config = dict(
    fused_qkv=True,
    qk_norm=False,
    num_experts=16,
)
Rows from block 3 of a small sound classifier, named by matrix and row number. Rows with one number within an expert belong to one neuron, the router's apart. Each number is 128 + 24 x the weight over its row's rms, rounded and kept within 0 to 255. All counts start at 0. Numbers have three digits each. After the name is the row's rms in percent of the matrix's.
After each expert's rows are labels from the 100 clips, of 14848, where the router gives the expert most weight on average: "lies over" is the class under the peak. Only what is clearly more common there than usual is listed. The data: synthesized solo parts of chorales (CocoChorales).
# router: slot weights (model.blocks.3.mlp.router.weight, 32x192, trained with AdamW), inputs 0-95
# up: expert up (model.blocks.3.mlp.up, 16x192x192), inputs 0-95
# down: expert down (model.blocks.3.mlp.down, 16x192x192, transposed), outputs 0-95

# expert 3
router.6 103:109140112092114117109157107168087115124126107104133132134082134149139180130132138104125142135113140153123127162151166113167100128092103088158109142112150149140097085117161141134125149156142129154088124163106123144079116122144081157127158126142125093146154112138116117144153168118131116137
router.7 113:084129147175077081102153109165107141142122121101146106142144102122158116117147140079165168086088158115125126153154113087112116082098122082147141115136113180101083142122130144130102137112158154100113124149115154112131160123133102154144114114141137127159146120143127127149129117067124141072
up.25 053:114114160112113163116117124163133143142095152157102119141100122164126154134090129152113105093122059130179111114128151148141098153132090141105111158124132135167182166131146134132130108161110151145168114125106163144103120149129134103172159120081127109131120123130114101110152130112112133124
down.25 063:090135158134127108152123121114158140133131121095083144061129122128147107108109118123141126103085190088104122129164149117137116152137156133112155181126125169112114107144130112134111138118165136099112130117125117102137147102141137152129100154114086134149125147142142154140126131120168085092
up.26 095:112115132173163079105152141135106111164142136108156076144152139176115087072100123190127188109132113131139146160119162105123134094117136199159104102092131155152129147155130116080121126167096141112166108115126094122111095119132110112122145106128113136143110137143116124161123109122153124098
down.26 099:091124109130183102136139083108134135108115147155126128083150084118097131118111181124145077119147158133170102093113145124118130154139130157126105114096170170106108112083135149156177158096100086119134104119155114128145170140114162171129106139124133100156134147141139138145122122126140129136
up.27 149:100112143125122133144129121125121155130108171126136124124110169155108127093140104143086112118124138158115141097160125079153109160080128094142154138131130120183131091120165146162134155119142097124131139147116114146152130130129151113172111151090142130054124096101129111151133120127140140116
down.27 127:163150107100119124152129152108138124154152131127106125112115138136062158125117137117180093131152139146146155117133171100143113142128180143113122129095138137134104079172076118083120152134120107133141096128096138120119118118144104149157081118141090094141172119096144123105098150102097095123
up.28 081:137119157145128146175124136150152120159125132174093173095129107096128135155119140093102097139125139112133130124089106123138080129117130141099146155126166170135140139114159190115102174148145141078111127114163160148138108085123160103143156172148101153125091116114161123130127103121123156138
down.28 096:125117143083163131087173149113095145133129117098106099131133120133130104108132142139137126106164145158134137153115173119135148107070118106110129131160109112173128142157104066131110104104120114105104164114104110097122167146156112139100171106141128108150114102176109131127102120125145130140
up.29 067:077132131112126174087156157139115107108145134150128161146133098102144135173126128151080146153103148131143107175133129124136112112162115130114152139155131127164143129143099136120168130113126117117096145076163092108150139084087119109113153123144148116102102154083113104105157120110103135125
down.29 082:115103119094146131138118107143121171139150126116099138098120123124106130155133150099133145123137122118143124162092125135161122142111074090155141087137140147132071137178083130150074159111153069114164137133108124160064116129165118126150134113137119104071130151142158087156101102146161121154
up.30 070:090129094150135102133142125125148153141090145083113100113126192104129106123159113159092168146128083098095101123119136150155145126091177171119145074069140129129129127090127110106157110120094154124129160113113156110132129144118115108107125155132121127131093167121191096129125119147174125136
down.30 082:113163130096129155135095119117086124125130151114108118130115155112140114093155125116151079122152126157146124094143079089162125148130142085109055146093098165162121134141144106137115167156195127084118123090128112106144128109150104154131133118153110118151147102095108133157128162156150086144
up.31 047:186131115133130178135140115152135089135117116128087180136121129111119124154141092116116117133148116114142153125122130113097138142165138118148126105104104098133097161127129118137114165152139130068096122143091113121149114128141112125113168152166153137107100157086139116127121098134139132182
down.31 062:104153133135125126094138159138069135153084170122165103126121164128146117118125182140141167119096149114117095160153132138161070133109082086085108101172141133142093099105138128118097124111156154108143117105105163098120086107083113164114102117079119097099130070141142149107134150156172095106
up.32 060:114134142159141086119145127110135113103098125131141105136118122120120137099154103107074136110132096130135124144151129155121163105104123133137130130118163157140104188110127119156112147071134108116128107129142101128112105091132176124114132110128110116161113153106140127192118110154073166082
down.32 077:150084124097100107142159144158124138158116195128150164129117160119110162135142138103108155140146158113083065101128118112143127158105131122117107098118107128170094141130140106128088173142148125113116128166114142120150148148161130131147157114146124113084155115117134130148124155119129108104
up.33 122:127104102085151108093152159129161133128156120122104156120145145151131142123142123132144112158111161114119126141115138135175130107103117134156137103092139146084127132161085185083132070147110145099144147163115089095163082117126103130131152092132141119131124137124130114134161163158089133156
down.33 110:130188136185098140133118164156128068130159134136134134104139127079124131086128098171152163130168125123150132122162138090115172142143125147125128126154142102090141075131170083149125132118143119124119070137159121165088136108092134121131095122102139116136148129123115134144098117106110136130
up.34 099:124117171111172138151139146154164090127122118150093095132138155134101096142154094162118068151141147168120178130117075087128108093116153111124144111119176149112119158119134193154123173156091085092100093124110106109109154112142115126134144140150149121125114158132120112102139134157114115122
down.34 091:120189112137085108110153114137103156158101130098084096097137172171077143122146185124152129124149131158131129116149105137186116183108167133097080116140111132149131101150138121095109138098130134114122130110138142109135148149140139130139168157133129080117118114119147176147085099137103151120
lies over: silence

# expert 15
router.30 098:076139091099117081116145089171095114127155125092126171082094067117156139098129139089190141121125113120131090145140134140118100118097167109096137117134106135097100105132089156145129133142125131107119106160137149132108151143106113168139121122115135136103131121110126162155110139094143161104
router.31 100:116128111111135119114118068157091139108105111086134149098107102127156166148127167117146157139108151116112127120099152150180129075086131099137138098131158157127124059132152148107171143161138180124118168124103127103114121138119134122128124138115087111119159097132120135142117131119165071100
up.22 040:121142162177149125100142117122139109102112112183123119138101156069130141100110097135118109155126113172145131138125122116131108098146119157092140065119148166154135155078172118093116141158159118109157126093104072122138080166130099148125103096128131136122082148097166110119110130108157140166
down.22 053:137123103100152123136138111124088130125135099103125145115124136145104112129121199148128135132171131129107116132143118110126122101165103099165153143116109163108124124112156153175141161089137178103144149084152158153147149128154066082172141161122135157155114165150104164109137158152132143091
up.23 062:147113121125128154142136133147148106121085123146117112101137115131156108114084136151186109157128063113150133142131130118114095094113145153075131160122112134116168189154144155124137156135135148115136115131139107132149132098114084130133151138126143149132128145090146110078128090095145159129
down.23 070:127148123096151144118122117103158101152116118113117149147139110127089124130148112106109171121159160121105139122124141093182092165130081111200158132159180136148070103118099138130101085158138126122151108086132137134138171126122148131147133130123105110104084071136147101121167097144150156135
up.24 058:128123125174092146104156111147133114147150120172122127142135137106130111154105123134145124116118129072122075131128112145118092131130142132115112146105091142119155131106152096124082110131128144158120129127157092119146115107097110096158117096121094169095096153135158163117122102101167113131
down.24 061:087163103090118112117114131111080146183120112123083123119087148156161107100124139127114162130117160152115166085135168128140115141134130081103106096161138136149106130150138141138135184130142129085125147140126135104126149141124127167116117133165130120170141100173147127157147158136131117111
up.25 057:161141122158129118126098099087148114142095162153117124115146129144165157165101113127137126135150112117117093115097133169141147145145104172108120144127130145160094115114112154154117121137076120127110116086170088127129133153142121146150116109130123096116127091107158106136139112121145139160
down.25 066:128074138121128144092127141110064119095080146127117154134135122121150064139110155122121149088125101134120172137129137117140109141086101157147097149110140163125134132117170204096142131138159140113119080156121114093116150097128149157154101137133158140163094137119155119135106189148101188131
up.26 086:150080134135094146139142161180094128111157102124146125157145151143083137164118116181122137150147101182099132100148112119103152144128121115091113153153091107091144113143169109155112108134090128105094099137152128164117173098108130102128096134157117131118138112128121135081170110132093115100
down.26 098:127126128125108129133097117138147184116108102175173114126143135096147136151157129138148162154116140139135114117142117141130114137119160140138079097143131079131127080119144094110151144152125058128069103152098151148122129154135139106136111146118146130131133129149142156154107098094130101101
up.27 165:096120131123123176142099164145115134101166129133090140153174107142103129129131119121173131122104150176161137129115106117138120122087114161124134104084122100163097138161127110113131115136099143111153095158150123137115164144092175129117100132125143116141135140151156108126167164151107129134
down.27 132:180159121145180159102138121100085113122179198157137142141158126137097096115141108177118104159160107124116118096145124106135139136143138146148111158125149121108167148102133143131174140129156089095113105134100081102125102142125117117133122146111156130193129122142139142154084135167080157107
up.28 115:178110148113089117109116161175107146119125107147093125150122094090140088151144092122106118077081085105122142120115136120145117094141126152119140147113101156145121153168093145150127149109123129127148082189116132157137128131102167108094102155138122138129098212169123103143106127115165135142
down.28 117:135117132106178094153128138119133073107167147139075134116112133127126088107091178164112115106117167160129161161156174171112150126093133123143092148152131120153101088118152104087133169134132111110114125142096093121081159132168125140122134138140132128115108114102133154123128105118059119128
up.29 048:112085122088137155150135163110138107128089113161110134122121134095123145122169104100144134134108081121142141133126115149154149141135133166156122132123137140092111157119130129118125096129137136155155129090130131141110118147114149109111130184097093121177151122093139133127156157143141175100
down.29 058:136103139150134143126155136122111133091140129125130112097136122126116132109143184136121164111143101121132061105119115113104128145097159130093106081123141129101121148114067192140142102136121186131140133131163164144118122139146136156128124110140162128070125130167121151150141101125121134121
up.30 068:147092131180179143089119042144143134143116166184103144124094119142129075174121092149111115109144118142143151094130132140134135154129088180107103141116136110122142142132134113118134109088064138137096139094133118144140120132172082121145092121121116161129134092112138132135090108142143161093
down.30 075:081102161072140098172160136115108169109118128102121102112138148125129167117137131092116120123132121157125128145119158127177127160073119077153177102132122120104147123138146143138118097144150126142118139125109097139117202131157115130101114153102114129141135182123153127104151136094103107129
up.31 121:138154137124131148153122188105113104108083129135106153106104137146145131132114175117145093174093128139135171141083150090137100120090115130081134100111129149121145131138075163074128132138157164114124108108149156121117111115152134131157131162155091103082155140121158108115134116098117120158
down.31 130:140112116124126131145149129111109120121155166118144167120203091106102120089140089111098140116168131158112107089151105083149159183154127153144181118129144139099149122117095091169090116127090135142099149121141152118115121150121147119130120098088125153103108114116161112133126148132096140116
lies over: F#4; F4

# expert 5
router.10 086:127150103132097101144147095155128096136157123130147108126131104161118157137161107133107122137079115122138119129106100084126108090127123110131079115118156112114115151127143081109118130141131120120128114163139166140115149140093157133102098111115067147166141105138140158114120121147125141111
router.11 082:151143140173115125118147158144144096139124162112147120134136099122146095141087148103135126115163113147125112131177117123156160100116150100137075136155131146148133160087067151127141129079136167121127128134136069132147116156149141146136151140117133094107149114144100165129086165099136095137
up.10 153:078161126143163130161074153150163117122107130114152115136141106143157115144115069133155129129081114146142136164109087084085129090087127145160136148126108112143158145158137125170156115150166109115135093135153161143116099128137165113142125134124172152137125116142117138100123085129124145097
down.10 153:175122116133137105124142146167157101128176104087074105145107117154083141123112141110121126114110122122083146132155149105142106116156156141106086168108150139105125175158121109092140117143098123099120134145122115114118161139133134139145168114119092125166125133104154157117106110127070097176
up.11 035:123111122141137127104129139087141086152124128176149093150119113101128126119138112152150130111159082116082146143125100129138119182165134149111109168158089129115120136115163173107120149095139131137130137110120160123128115133129094102099101120148141148124050148110121083113116124134101172149
down.11 053:081102160119135124137150110180097145140079138122107141134156128107157142130145184116125138167137145118109116080162158160155080105133157102144108107181137158129089105136098095146124090156134154132088123124109102158109150141118101132154133123122108099130157112139133153193135141096116086121
up.12 104:097087151116150131117097141140161123118055076143179170164123167146179096146131146125089115132117133143131167147165115140116113135112095141157149126124134079123162082142104149124110143133147148174143131136110145131116152117181130145140130090120137167138087109136134142103130122134106142096
down.12 107:130090136116112090141132130150137125151171099100064110108133137138094139114111064120144121139111127121152150118131139114158139128121122120102119122123158136124136112150114128150151120120104145080134164109125125095095109141128154162118135143114134105121157154152148125160104153155094109137
up.13 126:120155146124138135107123157078111115125093114144123127123127133120142077152093140115179142127077143108112099133127156135136123133093130138125122087081136077143152070139150098110151157103139138133137122099154159116137140121144145095119125136114118128132109093155135107137120157161121115129
down.13 115:161135138134132135109128143145154095172149110123084140136117111141107147129159120198098078104105134115086146126108157167124099120161097108128113160127121156127155162128081150135141090146145169150125131152157090151155123129132137163121141152151104100140141142086105114105153121127104122153
up.14 091:099113136113118125131100104144118112149086108138132141185101124110112137168105127175127142137093131134144119156069126134190091167103120176123089144140115139147146139163155117127145132170165115128109100138140165083080096099142134118133135148149161174109105151123122097158150160114167115132
down.14 080:139114092162153111143129120174109105162139090102125078113118145152156151114137083064160097125126115135141195107152162125097145114174103096125133121120131160122104111133160135149094118099131159099090157124129139176135159172114142079093122134108100119161135121126116163135147112106123119130
up.15 053:127122165141154114173128137103162152120166127146137154161115097148148101137133102154109130115101153128117107169156136104110120123134139141032121097130080144090135108141156133138142150116122123126126130107124133114113097155144115071118125120147164157115124130104177142132109066185129175117
down.15 060:133154090130083144136171104138117124130101112118089134120102143124128171163110177153159112150147098148125130103142114145151113121051126095186110133121151171145137186118110121098111111146127128131136127132090124134115194122138136160138108150089132124149108093147138156103145132088092136126
up.16 139:164089120139131155105100098131100140090085102093125161136104119200090090087154121142148107161096140113122142099175170134140153161149092116157130124145099148115122114120133170098127175111129167102147138095127132136119136168159116108109171162147119156150108152176117099111139134099106149141
down.16 141:143159133123126112091128140108176113150201130119101106105148102118110128139116130118108098138140189123151132151159105155112071129166129128141127117150130136138148114172123082117141090157115117126116066134120133110152119118170107134150150127107133132102113102116130137146127085151091105102
up.17 108:085100142151077159131087205108102146097094127119126119127094157091172092118122144099120121135133109127115088136110124098150100128095131140107129148132137112130132138144127145135135128119165167087082165121142146144106166078085135112177116135087151113099088147141108131095134117115120169132
down.17 098:100143124100144117103128079145126112164107199129119141092126124125089122127128144153138119106107155117102120124167139166142126086191136130104118160115144173132133132122122138112133111142166173090123119136137115083141123165169148093108110117135136151161154120124107139142137099108119092171
up.18 038:143105131120172176113130104127145177149110076089113124143097153140165135142115149143130132158137129134125112152074160119158077118124148164127130136099124104122128134121088126112118093113136100134158154138106060155079153103087110108126117092089159116109118147144154156093158099108083170146
down.18 042:123132142103083080144156126124102112135168166137126155094118126134084131096146105134164113120112115114130157113167111114127169143111124122133100116113130189138097144114111146168182173128120188107126143081134175107147125122132111088148151115128111109149136123119125120154134176130169140060
up.19 106:131119107152139143170141100130152154149144123154161140084157063150130106123108116115142132116134164112156162159096122120130090132112136158112145116141120083085113120096150181104117131146144127083142092121154129189096106104167151080108128141127117111159098142137129171120124064142105150127
down.19 111:141123142116118149108123145135127102123097135110095126140131130148125125140129108167122120133138138144112128162155101151111158081168090160150080150101164147085131163122148053126121084117102066151126174150101117146137158131118126111151156118093165135137120067119143134101160156119114138106
lies over: silence

# expert 14
router.28 105:104147135130088134161111086159058111113090124103156108115085117138136148146121183110129141110131106124127131138161154145140116116149119075158152152139125103153116083122143104142130182169111133103099124128108143105149141140110119127128143153124106100137144089129095154146171162075132112099
router.29 134:088141131101128114161122066175096134141098101064118172171084108120154146146160179071147161151102133105091152134116129136131118114113094063148122088166144105115105127126131127112149169139135171117103143111100153141091147104121115138126117144145105114121135146133111152138170147078163130088
up.10 145:155164137137106123143120170123107045137115134119097177098099141153137110120099145146161102085152142134157097102092147109135156087144143128130111111138169104165170114103111134101133109138121100188128132146160151146157106146118113152140113129168070127100149111119122177145078142115117085149
down.10 129:097139120131090080143126091113138113145149162098167133110101144126114128100143106141121131118120144148161166137139159101130147155148129115112169137135137126123136124052103142166104111129137110121168137120165152128102137151120111122151150166142107137125105126144095110120115144138127143132
up.11 069:113121123146142163134135170136144090134131123128124165161149141106135113119158110154139149134121141146136107160111096154122136086143136147138149109139113140144081126163146118118140075135093136124164118132131102175136133116088089165077142126149160165111124101113120129132111047097124148108
down.11 075:137143139131189127160145094141148147164139141115129157109143110115170183130146093112145160143132098121104134144145099096097099126106108126142160086146117163152125108136106090089122110135134146139131134131132114170100101117094118140122069131124114092144119140123124149089143113095127131117
up.12 095:129106144115144159147091122113156150097117134114132147123168137142143128139107109137110109103101127120151108124144118139123130160138137135152158144129098116121159128112114117181093073135097137127109116164141117147138126132119096112186126137135136128117147129112090152134106133100085174105
down.12 096:106095163102122162127099114146153110197091139123096149161091165107095140127156139147135128137139135134086159130142165183143072155124094128142146152081133149162126150126102091112141135101122158126145124120099103134121108132125152130130130137134084133112116152143116129140144121120123122157
up.13 043:173124107135129165062145110113108132130108143142133138184127140141130139107115132135102111163117122208144141159075136070096139108133126145132129110098135164102115128137134063123108137138130114170136136088158069122113107125159157108108135129154108132145106127096126069142087123123167166141
down.13 055:130144140141158121137130139132145134116137142094112156138110136105111164147119116148129093160147153132133163109144096122104160098095122175117114121121131124103129122130061119133147155163079180153117140099154127126125127123095164092078127102122167082112144162124079138118132154120086113109
up.14 032:116159118148123119125168149114180160124110139163127141156136135149151152137149117112134151144101118138119124095107103106155094162174173187131153118162143150134146151125150137122154100126137091167133108114149115133128105130150083164107144116107170106107102155093113134104104142101127148160
down.14 060:137169155137085117110147125106095108149109141128166139160139143132128143130149142178122125146089108130143145125123149102132107114133111083142115101127127112131153093084123124110121158124151159124087127141106129144146142170096121134163116136120088120145154111164140134142150164128116104139
up.15 067:133128136123172131118172123159099113121158143119153122156090115159108126106155120152080138120129073166096109128118152131113131099123112173137158141142141131097136145100141156108136112135140125125137145113198098155098151110118127143132165127125146124122149134130116127138138139180144121128
down.15 079:109129175134161153148091145118114135115125084127154151122095155094098104125133154095143141141132155091160155153109078124125102111126135121111113115128131080142156165110115126142182139147137139128086120149152183124176127112104137124175105120087100102142122127126116118119139079120120109093
up.16 033:140136152135119131095146114134159140113090113192109123134128167109091114110127121121083162089134158129121148122108136122162129115152139139102140122120125140147130145115165084107126147058142117169184143084149088133089137122102125103120159112149130136119133180102163162154125166111139103126
down.16 053:167131094150144118145145128120077096188129147127154135144149129142130078150149176114144145102102133099152139137135146099138105059119105119165125135081137128114156149113126148144125097147145138135123156154159128110095128126126165153115093118135128120162125130133083173158166090086144172107
up.17 057:111119099130132124134164112136159119123163142161117158125149149136137155106105104095094115137125111151157117135118120154143116075183157165150121142124135109132097106116151116123160123133150102091108119125153078138132104105074100130132165137134135106137120143111128098126134141138112170188
down.17 067:121116138111092141146118115149154158137144118108156151144133139099137111155163121053138093087138150151124130105128112126108086106108139093126111129093115147132142105121113161089161172098141167124106090136150053103138151109091138136128117125149125122154108139155126116092140096109115127155
up.18 058:158121087152186130113112115102138142176156111112140082122106091094143112139153102137071136137107133130162161141123073124153098117119200150136126134128106104131086153126169083135126160140164120147140096122122128133120110093152139115153123151138093135135080177124131112120109099086140169135
down.18 074:141121141106148128130130099109089077106116138109123151151116138085089101143146090114131129134117148135093156198135127123122148143111088080106122123128099130172169152121159123144194109164156133106147125100144122116140128124134130120165137176138102159093125134129128133162126148127118168113
up.19 072:136094164101145103130139129107150141186134128132125137119151129091117112089132138158166129084144134133150157098089132126106157108107113164109115125106110139114114119125139124143096105132159161175145092167123128142145134129061101164101093112113107143104104134107130158125115132179161142141
down.19 082:112115120119158118148084098149101144142166118075138108092127176103121131105137116087121131154086112140138100141163123144152125113123109116147119143111149094116099128135135170128115082105154184126121133130120122146122105099108111185120123148158125135141103149121113168140136073137158074114
lies over: silence

# expert 1
router.2 095:117128107117138089159161112167097089125160143126151110129144099093156137074149155130151112106124128157092108112123138116145110132129093111157172134171182142108148104129136169100081133133127113122167089142099124153140127124117151125120142128062096130131119131119123143147121136104141107144
router.3 092:134147157141121136111149061160089129161160111115112139130089108124126150119125156076130143139124141129141126110128167119111120094086084095139070128095146106086110106129106124101168143119112159120126163124088121135169146102148105148150135108126112134097112136105125123091152114128169140124
up.10 058:141094098139091132147105143189134154146124147157158133147181131126102146147111135140076114160199139156102119116081102083095132117127142164100131138131152137113117117171141159130127129119119137173096131098113129154126160177119115104127119178147109108143149126091152159128131143115134163109
down.10 071:100128103164130089109156100127103118078100138128120166102145141063104140154100171160139154076145123121096129121161142150142105163165112097127054134128131112118131117128106081118135110177140125102102141163143132067118144123147143148128102117114118143140100131166144118160135120112120145133
up.11 060:109111135108117085156134118170123156176147107179157130102192139095115153119127133127144140129121112168141128119119157158071115145097137137140136115097166112079139142113153133115173121149153126142098109144139102128104148144112164103169123118115127109180147073125093138145132112127113117114
down.11 064:143142133113120171094153125138136137112162165130125130133120147157112094162142118121131119133144148140070118115127093094156131149151098142132123115161114124124098076090106138152070098112141130115113183116122139118129129149116155177124087163136177156113127139135117141120085127124171132126
up.12 068:132068194157127140122116131115121119131109106117132132137104153084117112123148136137138144087129101118132139164100097111130098112130137115116132197105103099134107157087136160154163074158126100152135100143115130156075146120164141160121127118149108100109106127109132127135156099144149180160
down.12 074:129169130108132106101106133164042115106133176150144111143109113085111134090139180153110098137104078145138127125083134110130124119102148157160129098117126114132158117148099120138135127139143176133163145146150103148157104110094105142111127163135135160123154131114130138137127132113185131077
up.13 142:130108118119101123125139091115122143183093134130158118104115142144067179163117116116094129142134107112127159129110166145116125093147175103165106168101146166107076116121154141161147112145125119088099162137129136156088135131105147175159152114112138131104158105100132093120095152106131138119
down.13 135:139145131098143121092109121142130114131115140137118102106139115112135128136100120191112111108138158103135107126135111173139164090135124154105124123118124089186143159116127101114090128116127126175130124120139056128123115136120097098104082120125128130117126125115125132117146125117168105112
up.14 032:143131138152145132132136155092130108143095086140170112161104130120107135080149064130135127165175106131158115121072086113140111151134150158144088127104174178158144128145161106125112112087172133143141142073133138141098153152113107088102130109150142119123122133101139128102148108119119176149
down.14 047:151164131143116153120139104115108136141156122089119110104147122137122149134213189121144122147102133132103133115133147102117112118113147106117143133156103094110103127117108114138120118177159095098106121150132145118118093118135104137139120165137115136097106163132166119153132133128108118097
up.15 061:141133106115121156138137123132136129167094105147137135145130122143096155140129101117091188137165087110127114125129179091130116184132152128151098150101112146150098108149142103130105141087140159153122151104106061117119079127106042115135149131136145169165103159111115101123157107122140139172
down.15 072:113118107141136111119165160140134140142109162137117168112112132103171115111139157099141139085115154185140135120088078160081086101119127090132154142142116131101131138111091143113156084145115132079121149136103132154119119146148138167138107121165168082120116140086183098099122145143133144102
up.16 060:113139169118182129150140138101104092154125137127163123138089091153134158122153106166125142115128142155123166104089101148119153130123149149093135108111161128120124114124123116129102161096105105153122136122123128150139117137121111155168159119137116114114143149090134094130134096117095109153
down.16 071:143138098122073141171162140132143133093101120158099180138150155101150142114094117114144130112139127092161119141150133124167126128130134083170105109111142131125110099125110153156176121153196135086111133098130154102101091113098123127172104136152136143138132163151095157123138139106120148087
up.17 084:099091148122180155139117156117155113092166111078078133141138131151110131103114146100088135110132156096114172136123115085143121114099135132089148161176163130126123100124140161151114158121111102138154125161144108143136128136166145137173163130132167141162086134107138121131097127104064136118
down.17 083:170128126106117099150124157129134098131126176140152149118134084086129134142171120111090107119133091113184110169095139088120114116153117136148095084116109142192128102136096118092161146113173110127138148142132101121141130087160126115147143161146073139096126115129086119174127146131160127104
up.18 140:099161153122099113146113116105137114128139193125127170102101145099118167085111137174116152129102096134110086126104124145101133127094101135114107139105164124124116104172113066167108094130126177153159080160146111136107112126108163150128117123118131140095092088111108152123137110150181144109
down.18 138:140121108120126099148091105154135150176159091113131159138111157162157130117076124138090100130136111102106168129127132153162141122133154152145140137131112134101108103147110160130158089150103172136134089166093141149154115134111104161108154165138108134167155153121117143126093078127126101150
up.19 100:163121145092145140112133149113147101134158132129105176129151110122132106133095093107176119073089103116188127143092117145164116109131122148074128119122148153113109149104092145172115101114110183089143166174169126144147132080106110150097151126103126087121133134091129132141126124155093141190
down.19 108:134150164111159128164103109160086149177118132124114144125092139115113117102146148172149142140150150160091153111143171116104150159128134118163116142138156105137138079149172141102146141143138117130167088079110128083126119144105124141144095092158131131125114078127127104132138114120153129081
lies over: silence

# expert 2
router.4 095:081113154138113103143157140192095125134132089122113083160148148120153126105157117086167179107114158135100123107159159124102040101121127096133134081144112109114135098111152154123123157145141140153095129154085131135131145128158104169131134102126119146156130105133118143166184113099157128099
router.5 096:095140145164105088085161126142117114150135125067071095115103154154114173120159150120134138083118107151148116147134117094141145099134150082173133161140158149170116109122139138117150144130175130122076108148110143121133080120118106148136139132125083137124137099154100132158114155109148102124
up.10 054:104136156144163175140131116143144177146111144126166143137117114104113146096178181158090121151156059113106139155073104100123118117123118153182116112115100135152116157121126099122118141130133152108097118115166107133120113145135134128136185125139136173137125122119086167135116112110104131110
down.10 064:146144094111120108124126113167102105134142121113115151147134129141148140120139126110137115115153132116135139088179205121125141129167141071109094118149091174102165120142172152115174110116111129140082096121143113109129128136110138143093118175107127118145145142153129094124112158099135103170
up.11 040:140121112159146156151153157110143144093068109121150144115154186140169163128140112135133146065109079138130125121116137104199112122091129126088132181125139156122142125124149106100093132101120122104140118121126156130109117111141140169142142150166115105122126179119155113118130112145122143140
down.11 052:115148099134120098112135104152119114186154150103111112111132125132120115157149188101117152131114169135120146138142118111100121165139162176150131106145133104107064147117135148154125130150170178113087086147121117132142093163118101108121116147141127162114111072118100132119124134133129100120
up.12 170:108154139137123139134150167127113089098111132148132145121152121098133119117151141167129140120175178169129120121118104081150154118113097112124091097151149087123120106137162108114132076163089122133113150137115153122137135147138133128136104075119158150129115122144166092107121116138109117050
down.12 148:151119120104077118118146131150119143136155142161135133126127131122083153157130123167126125103121068120155085095136126168108117157104170150112138150113137148137159139157120142111119130107169110126153069141134131124118108151169093107139159149110082091134173112109106113106095110110108111136
up.13 151:108124115145159115106131128127129113090154147140178116149194147168077126121121082087103130154161130128108157130156108120147130123135106160087141108120111091105159160114179167128143163148112110086119101124126130115124098106127140147131102174137152127117121159144122160146130113190149137135
down.13 157:172173120126101140143095077132127100134169122126122126165142090144112140118143152173174097156156133122135140190098111103122146104140162142126100144104106138106116171139123096085144137104131095135141107154148104129109137126159150099152127148087161145164124105090137115136129115118088133131
up.14 031:157100115134132133120144128120130085152097128155125115107134140143164150159102105155115152150099105123155106127073118133137107147102142163101122099116104136130103149120140115156088128075175107103178135082141088144123116134107076077120151138139131143184126131136153113066130095130098165164
down.14 049:124124196130130083136130100138130146147113141094140101158108145090107095126179183110171091149124117124109141136175151131152123130165138071105099173133137140160127135126102150127151159129114165154128142136110175136115127116101127179133105148084097107120099118107120104111131141115147152145
up.15 044:165106154178179100124163139089142133136108086151129155129120142112106118128144120134123154125142105121127130117147169087174102117163108134117123159114124157115171152133146159114082133084079152138101147128142104122107123147128097104091175132101086136188119109141103116139156122174121111162
down.15 063:162163176117113088120156110130104127116080145106155175145123143140105097163169125114126112145155135124084080133118140181125153096178153093161102073125119179108153142096114158124122120091171144108108105144110136130120183156143112185129082158125102146132124130115128130064121156113115139139
up.16 055:151105172092127145124152159113130107126089130197134096106132132130103103109133132153126134166135156116126180120154120117125123086135143131107162102119165115127119160113120139124139118154108092137133143090127134158159091116115133127150156118119140101146116172099137180137118071113108139116
down.16 059:119144150094133132148103107176102137122139198110147137162110149120141152131122174084109139126146128121135139112093109147125133164075104076169127133174145144177109119155116118131112106112171158126127098131154155101101121107120087133126125123149092108131122088154105117102143143101162121139
up.17 118:084148126137098134180128131161129149077152127186142118103117111133133110134145110161139116111114130123138084162144144154094131129127132148116147095190115083124158116118116118136145090168127139165126130099096145120151145119125152120109116102122110155147157150145151138107124121082103143168
down.17 110:111134096130150100136158121142128086135117110144104145131114144148097132171112103133105143127125163145121129089119143121086143158146138108137129114124131147103107096150133124140094149163116088103101164106076125133100098158180138130143128088115115118128149085161146118156154108113115070068
up.18 060:139104145091164157116138145141141110093156106168130136142151095107109134142124145108064164142151154127116162103100122106147116134176168110156130136140115151150117130168136129127139115135102119158127080103135134124152120126122137106155134162141122154158071114120093094117104143146066135150
down.18 071:134151140143093120133132138124119138100152099140118118093096118139144132193158167106157137125159122120125143160132122152134148105151118109145109077165130160146127147142076168095151107104148124141123134118099117112089155083146086161118100149133126123131105123123187106125123157143146137123
up.19 073:158119110106097164124140108111142112147128146130150147107130138126123097106162127177118143136104111167136143108115087146128160157116139182077108131139142128131095122131115120107117093103111142106130098124134147145076129147115120158149153183147134104091157122102146146100127131124105171117
down.19 076:133170143107122145134117114126098117157138094148117149131103150125157121134102133172134085160143131104057163119124129143095121120100133116157113134133104111089132118149108165138099120143140122134152082134125153093159101163133134139121129111145129135124119139155123098140141124151147084135
lies over: silence